A small encoder-decoder audio transcriber, trained from scratch: log mel input, 69.3 epochs.
Rows from expert 31 of block 3 of the audio encoder, named by matrix and row number. Rows with one number belong to one neuron. Each number is 128 + 24 x the weight over its row's rms, rounded and kept within 0 to 255. All counts start at 0. Numbers have three digits each. After the name is the row's rms in percent of the matrix's.
# up: expert up (encoder.blocks.3.mlp.up, 64x80x160), inputs 0-79
# down: expert down (encoder.blocks.3.mlp.down, 64x160x80, transposed), outputs 0-79
up.0 098:094113182106122110102134109102134104136175150113103148110092105166094117141134157142145133139170157152138128142124141128091113110086100132145148116137142109147133094154082134079096114116167154151114143145107153140124119094120138178155136127
down.0 101:155080146143136086122082126109165130164112112115096132149099136111103063083138171143131123108141091168145126115117122106162127137153127129108112143077108100080104144105113149122124161192131125154128129113136100127152200114137108128123106116
up.1 100:179124073116134160144139162141075121084159086147107124157099104154154102125121082151128139097123109159100156128150165151124102100124138170142113112164112126139118136131090093123142125104136114123150096123119132102139114140111098107150159182
down.1 096:067120107127147127112168150100128118132147086142130137132156122134125135127070149139147105122112179123056156114128123161169131110095123118133140080146140137109129125103089135132159126147163127149088140124135122149090134075103116136175129120
up.2 107:162126112097122090098132116132108143153180107168127143149105126126100139147165138181108154167155141115120107103141122165132120080100115148121129157120163167157105117114093132111058132123171104115105157150096131126130144145124125158120094155
down.2 101:113126175113134142145104169183137118091130150116094110139131174108126074146151107144167134088144125160077132114119088129142108104132126129133112135107107121093160149092156110111141137148126115127124092130140106133133119154123151139107110120
up.3 101:138097115146121130166121105111107126108126105139108167108122131111148157146105116151080139186194145148094056123115106136163150176099118136094110113136138128120134149152124142132117143095138124124135140142124160160133106099134117131127141176
down.3 100:143115155136103096127123153125179099146097174127136129142118135162147114141172145098164105066134134132086154051108135131104128116098091133116138149151146153151109103111120126126122122099120117150134130099156128123117100171095147163152129114
up.4 096:149120096123111112131133116169142145100110132128153101097149151114156141121137139181124160183093130063144105120169101139157158124159054104136155150119134142137109100091122069130121118113111132120122133148083134140148162092154124127153118093
down.4 095:123111120146113117157147134151108125091116122185177114127145112183130113139111102123123130167150105106136133136158157115149140141142114147132172110109167120100093097110079125158137118115176155164157135111149154125122125162108154122160098145
up.5 096:098151125155163144132149115157110124123154106121127187101119127131163107098138112166154169095134112103170138110112126126155084122187093165118168105139111115147184133101154141124124105156139164113095149124159136140088115143119104072117139092
down.5 096:163117147086116101129165115148175121130132177118117099160099099095140132149124202110123133155159157140102144080145132110130113099136174128090095083137105096135133136115171143141101173130132120140132125133147157109116128141108118108108129146
up.6 095:099121114075162125142129091132171153114120108123127133143097097103130147119130145112123153103130092146144108120133119128141103145095164126143144130130111089120153110097123147088091124176176085112114154097154109079129113162108115113134120137
down.6 088:145124122160125107157109135133087111170117134148164118123185150169174109135128144092134103123142143122078164131129157131137133070165123128151104155109105130067159109098115144117107119128153143145132118108131143116153106139142132094140116145
up.7 096:117130062120100090107127158142116123137153123135107100114134124154116130127100134126146126125101142071164129133162159099137170135076134139111137156201153131149123115092131095127140117143150150137159110161168124131130135154160154097093151134
down.7 103:172115136166105103152131157103129160104133135115153122117124134144114104114098056131143126120129100156090157088151122132164158134113110150126115140119124101166128138100117125122101117120163106142165126187153143087132075187122163143125138117
up.8 106:119131103134119113118117102137107123075119166134135127104109112133180158152170121143150126111077131107158124130131164121164138171136119150092141127129104119154149110123119142151171164127109093203131152148133129160115091111163171136136160108
down.8 110:113141132142158107107143075165141112122082156187121114127162124117148169188117124107109116098138129103094177173121125142130091140141137102112127094138084103142162113146105105136142101078080132067118155087144127119130156101156111112129109099
up.9 101:134146141090124175174109142109112118119119134103170127121136085104109174131105097115156145112145132148176140112077106138132108138149067122103132122122125105165128165160143130123104139135145101153091117171085130102096077150141165093121135118
down.9 096:119151104144128147093132142093157121103120139110127137084124119123149087110156137140089146096122161092132149104123107136151136087128161113082106139135135175130082115110135156135148149189130136125165111136135124141109129138088115109132143075
up.10 099:120104131112168162083179141141094140079082173128131158128124114139112114138150132090099101141164098117138103158129115093065084130130147157149110129111140159111110124150125123134119099152101139128096121092119095131160154147099122141141121126
down.10 099:105135122112150100147139105092120107083120130135115113099149136099153154127147114149129139109119110123115130083121116128098160172116115137118108111145124115134160153131146159106106119124169150118173200179124110126202162134168145103109150120
up.11 113:110140109099129096134124097118160192124130126180099114123108123142172085130161102133150082155097142112158126125141150112072116110120165125117122159151161162129125142150168142121134187128114167164137131158107132130179142141133091097102144109
down.11 111:130110099125097149133110122142149131141106212097091100125102139101105136122090132096110138116140124199145145150135107089132191080120087154121120109134132127150129137109126132115134144117129123130156156140154145127109093157162157146134111085
up.12 097:117133086107133108121119141149147138074139157106080155107174134174129113137118130148152092089194145115119117131141089103138139146143103143144154087137158133173128150123127121121107078184112167145124128158126148142149137129143160122146084134
down.12 096:137103159131139120154118179140114159137162144166118120097126169107129072125128133125170155131124119157127093137124142126072103172135136092111142137112151108139115144145116113132098158126098136138096119094090101153175138109122134108180131150
up.13 092:112126170146112115122145116112112123146111155082104121127113145146159149115161157138159125117142131119153138145172140121140151140162117090155153105181164152106115140087116151137091098126143115118139127179093145131153171096137135135159136142
down.13 084:156097096125101102144155112111149100118141200139100184109103094097138115138142175132124195144104146126141098146154145078106102112123161170074137155110108126136122115152108165133099089143137137114161105124138117156128086108137109157112093113
up.14 090:186142077107109077087096103111159090130145169128147099123125091120166108119090117118142157119183144120169109144096103111123163125126073109121150141129079155130154152108119128122081127111137078151102130140109105125119128143140091072139146102
down.14 091:113128088119134159129179123144129131102174143140165114104144146131147141105124162139129131088146137145125113131144101092192173154127149134093109122112113087127092132136121151133143168107111114154137075139127148115141165130122153176120099144
up.15 109:141100126102122132105133146141115127142087145117133161142142128087167143137127105121121112161123173136145151158098115148112100119166108131119099185144165168111122115116090127131103085107158073138170136143132092112083117096089118142130155125
down.15 101:135108147133153125113113138165168101114156135123114151113129123139148162136157140136061151127182115125144091114106115146124125150133102126152079063105172122136090152096133185147127143101137097105101153133124068125104064119121126171109118105
up.16 104:105110152118141100103147160146121147167112150107169162133115129129145168151105141093146097058160108148108147124126117131100130149118130138116128158141157101127108121138135100119113103128106093105164124129130065136147123151128112089085153125
down.16 106:154166101110117101176157136097109103135151114159100125110126153116157123137156092150090172151204122152126105186128182147139102142119110203139109142103125123097109130146148143125099106138094095132139112153106138113092111129129122132131129111
up.17 096:142117145144147126110085136122115133132123156109129151163133107151115160104139147102105136157141104116146133146139142149154097145130128097119144131124141113104145131135137122156172136111153129105132094116104114178075118148138136144105120134
down.17 102:102110130156135123112181164116132120149150127143138152111128101148184146129096147129113121125134165129114122117136109150074090132154159138146129107098138121158116119132151137130106136151119167124132120069079144146120098080136106113134109137
up.18 094:116158094093090144164145138151127154176082118136161151131127155096108160120096153091103112167129133112151135142122092137114093097161141123109167156152107125053109144162114119136156162100117130125104102092135100162149185168150130144112120135
down.18 099:112126120125137188158136111094130130129120121145148092080136118135103126129144100115107148113130117128150114132139124128122129114150140114125123191139143130160187151117091104086134120158113147139126119126135166118158084154131094104130152150
up.19 093:122096102175122153137090120160145103158148155138158122149155124132165142147142138162128137112123098129105103124101182149106152148143104154123056128122136142149081123147061116140107090122093117142125145137109069146128134107156131126161083120
down.19 102:117128129068159123122151154090139128159136093113110099119143122131162104114109156153130105105126160149122120138154139122149154157121176111134064096143094098084142115132117085139142132090132118125130126133145144084127114077141144128135147171
up.20 096:111131106144149100100103138127100119109163151106122134097136115130146121166117135154124101117120113093152115170109171145119134118133088088123141146085126120087124152128078153102119130076116128176107099100142066129130089184157184159132175126
down.20 096:175129096196096143123141159120131096119119113121158127158119136128141130127130126156100140162111118137124079091096173107115109151178132146117101127163149117158128127123131112105091116105129113110101168172163117116096133148148105125077139124
up.21 100:119139141149135154157140126142097115156148139116116134133150113119143130122138071157127145107129107135160115121100127131117131134129123137133128114133151097181130120161146131144123150147132103083105144128101128185115100157095128135128122105
down.21 094:117133142078085114151167147111110081120091115097140112106159135144136101149089140088128104120126128151109147150167153125190128125149124127119130119104109179116115098135082126154141104086125125165125110154130117103080105118097095163115135145
up.22 097:153105088140136102087105165095146112159119119115126141140103107141120106153176153138090099122160067202126097136126124143137140137115112152143156138162149122121088126115098154087133128157139113124097131117130166149125161156102099139112160134
down.22 097:175124136137113127134171136160137145096155112156127168161138144143145130122117136130123103124142131158135095114146095096119117148129157158153119137117087111117147149117107109116137131169109154099124144123116152092155146055115115118126119122
up.23 108:106137137146143156158107124130098128097150135168114144132139101123107111134127116112120149098104095158160092146118175148090113157087151113154118099160120123187163106144105118130153122140142086139123136146129113156121045122138136108102152153
down.23 113:167108102136146106121065150113164094171086083102139101118190089122144124148110128151111096108154106142108098101119118144198101158096143113114132139097114141135093126129141166151113121122169110156159113122126156151127123142183116136158118158
up.24 104:108109169108142172119151128138109150128134078152130186110115147143121107084141183122115109139127161123144115126118118097153138116119126095140090127122140110152125156121152148153105144143131122138162105084163133122133187128144165111126126119
down.24 098:133157142119118148154161078150110129127129172116094101105093090125117127128108106110171127098099096114122126153138127136142111142107131105145136158117157092130124127103132083154149160137104142124118150163136090124095154139141087163161163136
up.25 090:097135163153137109126127124157163098095166101137134118109150136118131108113128131119126101098127123119170117113166133150127107149130104076116152141124147150083146144153093128123087127132152119078152126090093132138145085139111140161132111167
down.25 098:148145159098119125103126129122126128116105163114139133134180156073112173127139135104127122103108089117162141150096152101132101133142155151145146160125109169131150072124155124137167130111099131117131132105127120107137137119149108135111096147
up.26 097:061131102148133121079099119116143117154147134139110153141096109140132087115137144149161160112128104112147131129155131148112135115128132104167164099131108134150125121136126133131105155103096137140089134126182071091146113102128132116144153107
down.26 105:147146143125110132121130122140142185101164133167108102137105139123115150138158104151143088123109153114151157144115160081147134156140105121136102152098094085145138115154160122127167121117107164170106143125084131109105184123133154137089160070
up.27 098:128123131138143124104132158124140120091146121116127103089164105089128126164173127159122138149105109128126111148139100140103067116148081126114077145169139175090170097104174112152165094112157109101154179140123140163085125103120105131132152160
down.27 083:129156142131106143104104112141165085125114101122103117163171126139126135121128160080126096158108160109091097107142104129100082114127128169136109139138136098108131106148127115107123111122156110113109128122107094169136096119081139160120131154
up.28 094:174137100118134098128129140138154088115123129134151130175120087091139148105111118124130136155124117119149131131095148130121178162124136093132119157062164134162113107148107137127087174127166106139131143098110148089108092127119102152127110070
down.28 086:114119154091150153100137124145132095144129125121180111137159156116135143178137141123114185062168080122158139158078130102121131130127090088150128134134087130137114154136116104127128123103134168059118115126155150122142118120131117139149129113
up.29 096:169157159144146092103091155141091099106150114101132126143146171136099124124067142137133162119129158110118099120106110101197119119185114155117112095066093158123108115155111106131108094133102121138140154114164093097097117136134137141164122129
down.29 100:155157103138122158113164086121116139142107113092118105119114096128167136089139149131158093082107133139138145167114098115138138143138109178109192119131087132146106174188097105107141102090153123128144105124166143127113145150162094143111106101
up.30 105:143163143111170133110143164113107115147151148131128163133115145138121090144111103157163142094095105144079141157112124128140126138136167153131113082112088154097119099122096097127093141107137112112134143091153175132125144146164127084124158108
down.30 103:142181099132129159096110146135128115127106151101131117156132138106121091105131128134107111075135104113103139119136126126176148152142153128124116046117111168126095131153128120099102116111165108168122088179143125128086127147142147121095114092
up.31 109:188148124143132132096123146127132183095159125145148078139131099099110152124072092089170125146138086162156156121107119166113096122116163147103160089154138156132158077121123126132107130122092132128144161078118132133186139106131153145132125131
down.31 098:132165132110124162084082124140124109107157114147134146102125083131129141173109131156091135110094140152102161093147153128125111154118160114109140103178108112106116140109107123151131136112087132077085166103111126143123151157163126074137167136
up.32 098:132100135155094127155116136134146119149159152128124135117109097119128169137122176109109127157095144136085097129139126138140069136170094122139137139121130113124116118153093087136136126135118138125136104086139136124101137129131085153175100176
down.32 098:121147095142121139143122139124108169130165151139118169127156112134108102167079088117117090103138137107119124104145123102125136112107180130114128124147141066131128103144173083148131130150094144181121121067114130106106164086147108137158131131
up.33 101:111124159152128120111115145125141096108163170127120122130096094116160175151138136144087138126169149158151123101171092125136100147142147120153067121117124135118154131137188116124190166148129133113115117112113109105126141100121110150133136129
down.33 104:128125173127125122124126117128131110099147133094156127097165124170131113152084067125153119142140162127125139148139128151127119078087149122123126152160138102128123130137159180114121150085144143135166137134187137093152078138140109100117118125
up.34 108:164119113111097128119129087123094106126146144135175137126124104110151092127112121151099149094170127147079112129155111136167118103135140132123169120105089097124181196099105123118147103135137134107117160139122107147150116134156140069157126110
down.34 113:097149138113115110104115108112129102102137110166086084126120135159146126136140089131135133164105136125153133123141123115153176107133091166110134124132185177167129131148086173151105150157129112125127146154131154125148143096099156113142124122
up.35 093:118109101133131118158127122084149107159128159141124157131164159138115093155152135129100113101097120116084116130139144123139148113140096151130138132156102148114107132120083157098148128080090143097176115131136138140154136141139118113124132115
down.35 097:130121153125134118105128155125114091127143113145143131139111162124136134142073120092123143124092161164102107100140089145140127125162134099184152118145104140168118139084119083105104151156169131110165148127148122089149110107139126111101109164
up.36 104:147158145112137158121169123164114103067160135138112112087139136127121147146126147147134148122131107165156112157118121129092131149112140156094164115108160163111133143142171081133115116128118110140132144154111166116108128131159125118137123047
down.36 103:066129102110119105124130113096131123148150139117092176119131144124152137100115124096099134175107113137117146140143151114179198138143148099134146117120088104141122137120154147108179158113101127146141116164175151096126155164167112169134132107
up.37 102:094141137125149105132163161073121105148065077125145102138138142143115137136171077130104101076086108144150142158130146144153106108155158073101115120163120089165134095142161133122124148131140107144126139131117130102170102127134122132082139120
down.37 094:153116105134167124129185169119129094161120110133178154140095102137162137122159157137131131142143151107130098148147125086114142123109107143149119157111180140138136111152091096105121099118129144138071139118084128149072097122111135144172128144
up.38 095:094174162122119154136156121147096119088092101090149194135137170125158115136142121130107134100130073143106114150147142109141117146124144151103103097170070132115132126138158132146114120104147132146113147147138116128104126142098069158134135128
down.38 095:129155217161117102162062147123117134176097133145114112152137149100126126121156100110121115142095140123105137122112158153106148116138079153164120124130148128148096143108135087131136115094109117128117114158120093172112132154128193084095137138
up.39 090:179107152134138125125128120151121102164125102082143148129179153179136160118117129124132116093125159156143106141102110141125114139154118166120121107094136107134116161112085121105117119138136121116114109155135156146109109162136108119169080121
down.39 097:102133136090109171120149103170132171147116148050130111222109123123092067100072147104144147146127100169115142143125119131128153142136126117115109152131118136134141143141120119154129112119118137169121113149131130130099147138149179157177135106
up.40 115:132146104121116125107145136127099174148127107086148116114173160137066111079101114101174113102096112189143102128119168121084114123145083152154144162126076105129104118131148082123159111124125133147151125138138124147090121145145139104153154117
down.40 117:111115142094122139140151157113119118139158142130118151171154123139126104108137137100141141104145126127124160112137141135104142088079101126115113185130136148137117097138174128087138114120147123114055130102078114117100132132082121137143141136
up.41 098:148166138131140146114086102073161119081114143106160123121140128137108133114089115126120140092141134086160121160130153129147177179089129127146098146117146141177122140131135112129134155137119109100195158135137117136110100158178139112088154103
down.41 105:141106113180095118129124133172156075161139114125144119162120145116114124166141134171106142094148114116175143109084104146117085118145107101122137131111092127133105101118114121120090144115115080120140102146090104161098143159121144168097110096
up.42 105:122139099117104124106114142146176165098114134170123152157121131107127156139141182099105115146080151100133145127131134116105100141148107089168132156174139108092117148132110153115127157114094097146115152140164135089156152108123124140069145164
down.42 109:109094101140103125076126131113096120107095116113120102122148129167168164171097121142149151156117133100125085096131146122128101078136112148110135176137140118130146128127145161151125148153120133102164136113102111106150103102119096120157097135
up.43 113:119114121130144120122123136170124141146089114124184133132092146180088099131134131109155084144104090121118177107112111122123118101114140145127127110088122145075111150120146153117071098130154145124106131118115103163116097120180163067094123149
down.43 123:139105118132115133144113085136150115140160128126143170149113132146096119137107060165139117131172112108157144130128129114126124110129143209169175130115127099124148142148164155081129096124125131108114132094110164121147114115186145083124101137
up.44 099:094120160097128122112103132073112156142119136132095123157097107098115109144116126117161134130136130167084147133171101147138125160176169139153108124140158107117171136123167070144118126129157101109097122153151125130118118166136166124110110093
down.44 103:155113114120114108132127150184114121123110142107136100061136154125098135109164121144127138149126119150138152093096118117146104098117141123073121170145097152137111138145116114093122097160139100115131116131087146152112140125133100155101114142
up.45 101:152106100086127120159118115105136136125090160140112126150116118105134149107137068140114114163147082119102099108128136152105132138097144156120169127108092171113107114085125169139139071125125103113151161109097153134147062137130201099185127160
down.45 097:122077105182149136090167117120122091150129114127158142139154113131170140126137127147112139060117121140149154147103134086160119147103078137142138119131136167154169149101120168116112139131152113140158095172120130175145143133134130118089129132
up.46 096:182117105117132122146107101105088109129117106119108100139093117142127067139153122157106139148154124126100100101115105137146135099143106137144131136101160139170133123136116160093137123117168132184086124178085139138152109151091125144115099088
down.46 089:118096180123115133143177146092171132152095130095182175127163122126123157099139164106147136126162138091095118162121124117113106145130099117155102080103148148127110113135130145149146145127108107099136112138106112161165163116069136124080100139
up.47 107:156123121142143109188123117119099120160098099103126109140151155106111141167128102117132108083118127171100157118143112159143126123081140117131128119158100156149215136083112080125091162107094117120154171159126106170157133127124122172108077135
down.47 111:156154101153158094128113146104126126180103088148131175099092139170107128123099146142115130176093157107138135143157125114186140119099162096164155156159125105141104158131123122125139104114150127160129145129116118133145135131120192109127140121
up.48 098:118093178146134121141117093165102189100157168143147163128114146172110127107132144116121132122145174123139110116095111124108150129096156157090095075092122153123129122092120126146098154147113129125122115142131134112143103136136118119119122087
down.48 103:104159162116140120059113184151112146119131077152132180136084132136118141161179084156142118143100117111125116142131100156112131134141118144120140123105167107102096113102129095141141114143139181144114149110104143120087116144156092118134159154
up.49 099:123141118133139151105123163131147123096133154140159100127163098115162127152152129107142144111133109130105131149143130133142095162104171116112095109143155108111200105129149118100176115167125115108105140141144165166134124158093114086117129117
down.49 097:139145091125134123135140128105169161132130141140103136097107122155102203118086129119127086125138095125098148090120185122093130187122173128143119106161103143149083129115156123148149126128124126152091180139108136146130145134163150109127105119
up.50 101:097125151117112155140110133146148138073138122131140138164172115135128140141103093160108121097129121118114101093163124118095127120137138111112104068107105165134173131119103137150085130147121096126122164114161133149102110127166112122147135138
down.50 099:142125169124114148096144142143161142107130125155126163167110127130131116115128136113090114176079140119104137124095135176154098097158115107149189166114124122112106141117153126141124125106198126106110141149138112092120140119056137108129161108
up.51 098:142130133138124120136123130132170108102107175092136136144135150124111139147118129110129158193128155105143137120133112159135152151141156128096143191116160112162112086174116124111129137128157147160172113139101130070122136153162118134113115103
down.51 097:105103125148125161139138113155126110155091149172147113164109153090148116185126112117106138079147132096140154131092145094088112172111146105176140117132129159127103108110120120125153140144112148096127091122140175154135106139142126165145074133
up.52 090:117130093119104115159112172083104105151122154123128108143118139116123112134150110167144157136153122143125138098129135109096081117133156123106083119126100131107121136091153099139165164135149112152139145121146118066140089146131093109142145127
down.52 094:128089149122156104122045134121081123128138113125130107138130140131156116089153121146137153148097112123119089116122142114130111119093150115116092107142084155154114099126103150134144127110150124101153135152120136141168134094098084112165136150
up.53 103:143096089140128124098138108123130148149113190109120141125089130126141081140100130107136155135103096139146133119125112075126108109122136141096144165128138195104125085136148131112093125116133116143117132160100135121095140101130129092185139153
down.53 098:112156135122130141131100167127122144149177096117095169155155152107131133093156132158127174097137104146108092138149143094146126128125119137117111118152137109167119130068124121130104126174125114110156079132096103141089104167141149103113147087
up.54 103:112154143103178119105131144127153087122102085117175140118128119140136116137123126142140094158120122158137121109108129159121143108107130178149140137098152135122077099082143137116137168165157098093160106121143120174101138137121132130090143141
down.54 108:110137146134124138154167140111110162141095180094123144132163158165091142114139140098112156139158130094144122136123131138050116126093141122152094130120116133126142132147167150148081125155119143102101141093101132122124160125148182085134168088
up.55 099:172117069142128117102129152156145133214075106143115114120149117121125171099176106137121122095084126148134111145109143120144144141129114124104144143144144090151095112149163083153121115106129126169115138166138103125095156081111140123148142097
down.55 103:149135103110146121101101075122115149151202121147106127127138137129128135138137154139097151164140121130150187116145131151079112102192126146127125142120124108113175112138137156170133132128158159103115100116104122121100111121067124147125136159
up.56 087:123154111128122136137181128103128139131114124142156143131125124149153141156072116156105118077150194164096118128141131146148131150143115134179127093101129161131080116131116141143149157133120143124143148124160131121140129133090120124119124152
down.56 090:112095109137155139111128134140115151135140154176105115070092135156093114141106117110132114144073124146167123110111112111109067072145166135169130153127148114151124139142128121133139130136114146119081146131105109145126159149144107123129146111
up.57 097:062133153165107151138140143091165133101158192147103143132105154112147140146123154128129149131107151081103163168142150156161125150163159129095116153140140159100125084114124106096098153142136119103140101106152096102139136162131095091105160145
down.57 097:173123133135155106143123133183143169142148117118084090127130121138107154142120136171115113084098109112135113116120152138066103150149117140119118113165137062140123090140081088111119140144100142185134113137119161163112138132125127177113138111
up.58 095:132147146099149094140098158167131119082129093132098175148087133106112101130182158128133135121149123151142111180142139115115158159113123115122115100113142172157140109119163111114109153176118132115122107114155143120120180124181100094110103115
down.58 089:153147153133137127142176102092131136132131116106098095076090161083153100117100105147175143136147123137136133121150162124112151136106149106133156114141109105126152125129127128130139147103138151129131146171177104160091105123091155111084135120
up.59 100:136119112047144135134169132140120120123130110124153126116133083109136133096141143142120124122086086144110162126131127091146098116130146114124094156132152175132103154115169144150168104155096141107130146111148167115199141161080132075114085113
down.59 099:114115134100102095167125116113139155127164135116109144139107133150095144079158166168099144122154151123121142149141127122110136120101129157111127113155152134130196123117088096123111109067127111141121128135114110101097130118142158128146174160
up.60 114:107120162093113130161153155121134133147138099115091106122061132155136114143146143120098134063136118158118135160130096115119103112138120159156126189089181148118107175122135114097131123113163136121149104126119107121136160184122120143149108103
down.60 102:149136128165117169114175151115082147138114148128114161137152138120080126123153091107104163143154120109113118178143115142106108109174113103134104083105156159160118118153111133155123082132127130167135103114104092165145124141114121141103169107
up.61 105:096142135099122125181186141104107168115100098123102088071120128144098134149144110123105123153133132086166121124149126090110147123133131155146107149146131174174101125150140135122140127139087150131165137126146104122114142101148104105151120128
down.61 100:151161138169125122176119134129128116126106160073085144141127103108113141093131138099118114161091141138152155135154102140139141158126109132107165082110094152167146136110117141155137158122172130175123144137142097154085084118183162100093144111
up.62 103:124118195143167167130188106137108112133126087128099120129165113098111114120051126100104106121113086136131135183127117148115140164146143120142164120132147149133129096172111091136099168135122107127125133141110160122129182113086107154132091147
down.62 101:122119120134138126135092119097118127149140159160095126107121152123143145115066135110118134126147123122146160172153145150169119177096133081085121114074107122119116108132106142135114102099088140122134125115145144149132118161124130097128140114
up.63 109:135087136150148118125102112159139132099106124155175177110142134147104157103110138114157115124132154100084104127127134141102116143127121152143132145147134124160071062152135118113125089097099168069148127105102075121140122145150154105106120114
down.63 104:138139076167124153129120135147089179117137097169131150104140158183099149153152119105126122107104117098124101144124130135117154106103148142152171135072120104129152116127181132133104136124119153143136127109147143079140090179165133134164112125
up.64 104:154162149129121153086185110115128142141113118163121116147121110099110114150110130103133117144106071193066109169134120163119130135121143123152084116147123100125121156137130104119117109103141120121103174132122114128133147125098120121197120154
down.64 107:168131082100141110135099119139097217128148126122161148143129109125124115140088100163139152103102166151167130124094102143110151142108149107173147114165145109119126095126126099132132109153122155126124113145155124131123120116133126128153148178
up.65 101:138111164109112109143131183144120152145143133135115122145115112138175133118096133136132202119138148104091095099150150098127121167117105129131170095108118147141141113111096135125118117142125095171137150174131110147077120099099109134146087158
down.65 099:101131126129136124124154123079142138129147152142149119115136150130142151151150087134149147156119091150117128093144112125129120109173103146127119145126106095129125136135166105108150128160088114111138118098077129125143158105086114119152108174
up.66 098:116117193108163127156072145134120159121139116155128135127147105077108121113125151104114122124114104172124078117123132126120108095114162114148100146151122127107116172142158122129186169112135106131141148082110124084139127116124129105143155119
down.66 093:120093124160100104132111136128089168107129090112179161118127113147133156150177124139129085147143114124110125171088120178147167128125129098084114091150172133127131128150100121127125134103135145130103151147112094112156136090109095113103144179
up.67 086:113117114131127131110115113089138124107075127092109118106136124126125131150096149131163112111132171102183189117124111142160127166094128100115148104110129147085127112109124116147164140103104120112132146108096161121158133109113134173165092140
down.67 096:158102162115170122124127165125152133139117078101125134139131145146099112135126146146149148121137108106148157095140135152167098136102182133090129083102074139097178127107102147148141097087131141149132109104194092132105143112130130127082149120
up.68 099:121144120152141124148118163134084140147150151132128170093131109097136119085120108125115114101158113148152163132127140112131141132123147105110063136166172103114133097127075182133058122159134102133133143128137148155123150118179133138119084160
down.68 097:172117101116144110177114118160136084123107100112133122073105119150128125125130113133166141128081134124138114138159107176089156099133141133143141146118107123111120132102102096130127126109145109095076145115099103123095180164112115134123133077
up.69 106:113102117092151124098106155107152106122131116115119156149092136077128149083150139115140131092117135102164114117097132103123136153132153122135127090140150170154133158092100133151133097148146112091125135156118192113145103101161107121140164157
down.69 105:135090155134156135108106153179133115106138112081109165104093145125128115153134154168104181145169135137131090120131121121091157134121083138116133131151150180126088170171136146119123132131141103121166152159138116136164141113123127143132120105
up.70 098:122102120139132142154152163075127124154118121153106156084169137122135118092126080139129187151138172141141146137120111144100166100130162116087114137136137143114111137131142119164125133148113161103149141107134116160086133092107082114122151140
down.70 104:125124139121142120110127105109197091117150156118149131173146109122119110156103091139103136122136081109122136108123152133123091124104125110136138149117133141132118129144112149103095144127139126142122147124124082111126139130095153105136080177
up.71 094:127149126180125121127138088136090151114128122131134130149090132131124111157139115152109124131100138140111144183097126149152139085116118161106128149140123125208082116130135082096114137133149108160163140162149105120109149144141130124151119119
down.71 091:147114116150104114114161116145093122112139078153130092136099135141127126167127142145157084111167099141140140153096121144152093119132152132158151129154172121131160140169120132146158134140137150138092108140104123122120133111134115137083129102
up.72 098:144093102063083112166150099145170177108099144079117131149125088135148123149123085137111163137146146072087104115135124148135105163143119148127159121147141173118123138106105137112094213151137095152130095165146126107114141159130103139143148106
down.72 095:128132130096122116095146153098109139133135113159135130123127136112138129091165130100112114110101136124092163133131096108139146074119127142177166135084145096128110137158114075142142108128189158141140140134146127151142108093081150157106122107
up.73 095:117102162121139104142100114149140143113128113100129146110139129132170157121117129160094166094112125104116125141147150132108165137107170093106109132161121139087111099132156139147135148115136087129157175134140106115180110120080148090067136129
down.73 096:129125147087122123092183142095138127180110137179106111149096142127132127153166089098131135131118141119136116094126135175086110094168090102109081118154147122127146152095172119134133168122134119137133135118111112133126126101161136135154134142
up.74 101:113128170147113113158165137095171157127129091130142110170118120101081154118139163125108120115148110138112148120122133145133106109130115194107115159150144089160102168134131152114107137132119154152114167135112103121124157145126090123094153150
down.74 106:116139149144161113165130110133120162113133099136092139162114111138144112125133126103148118106092154126129135146108143146081130117091129135104084119143120152094087125149107111169143143144070138145123097158145140064149146155134130119164103109
up.75 099:146151153123127124132125123135140173134120131145125135120184122113085164144146162135112109167151116130095080102161100117154115109136104192074152129116136152131129143146133127111155118123091082132168130105116163158095136141116114134104161147
down.75 101:122118138146107109148140134127140101142091106116122105093105102156148138132153137154125130127134131128141149115105133096135169114094135108140127090126127151176162072132099200092105170139079137119149152143156105113129138150130126067146077107
up.76 104:096117097108110143132145149129105139140098139131154123148113150158091079148130152092140133158120129148082116125145105110122149114127114136163070135170119125101127124144122154139145123075128158066144168116142136139127124112100121150095125114
down.76 117:105080112093145116108123127116121132138161160118145091140114139121139091119084144129114111113130182147108112160130135122131126123142118139137130071129110107099147130131169148090126148125120134110156167128148126131182145131134132165120081141
up.77 100:118094114121146116145137078134115106143114127141134128111168120100128175117157112147163103127142131109101113091157075126124141132104114082160161127097126109111127131194126109154132134109108140163145131149122118116141139116126097140150082115
down.77 094:121103117115107133153163095092126152139126108189119141113129124130131103130098145132139160139140163130167086113146141166115147120181114127116174131122141101130128108140150111136201110138114146134147125133138114140166142122125132118145125117
up.78 096:110113176111143129121133072126125143096181173142184145149117135127084145127137182094127144104130112122091101124089115123165145155084132117104151108143138129123178140122171129108158132136154107119133123122124093172113086109167119119105139119
down.78 095:112190158187121126140145150111096144120126142131126131088113100153119122155179153119141107174135117096110135123136122124123097120164126142117138148143122122123118143152132140144151111137101177136162170141080178104149146139115136093121122105
up.79 099:136103129138111138141150076137133134134147139166148095134048103160130092120120168129163134119118121130087088137125133124093177109117124157105147161113150118095110160102102095133106092122144121108114083094113168119120130116113090150164109115
down.79 097:112093101160127127092178099163128142123166133101089119167132134164140116152157148115130126112160139110123092119102161118139110075137089126109122121086186158097175119136108123157133157144139124109167114103099127107119136159130128153110114155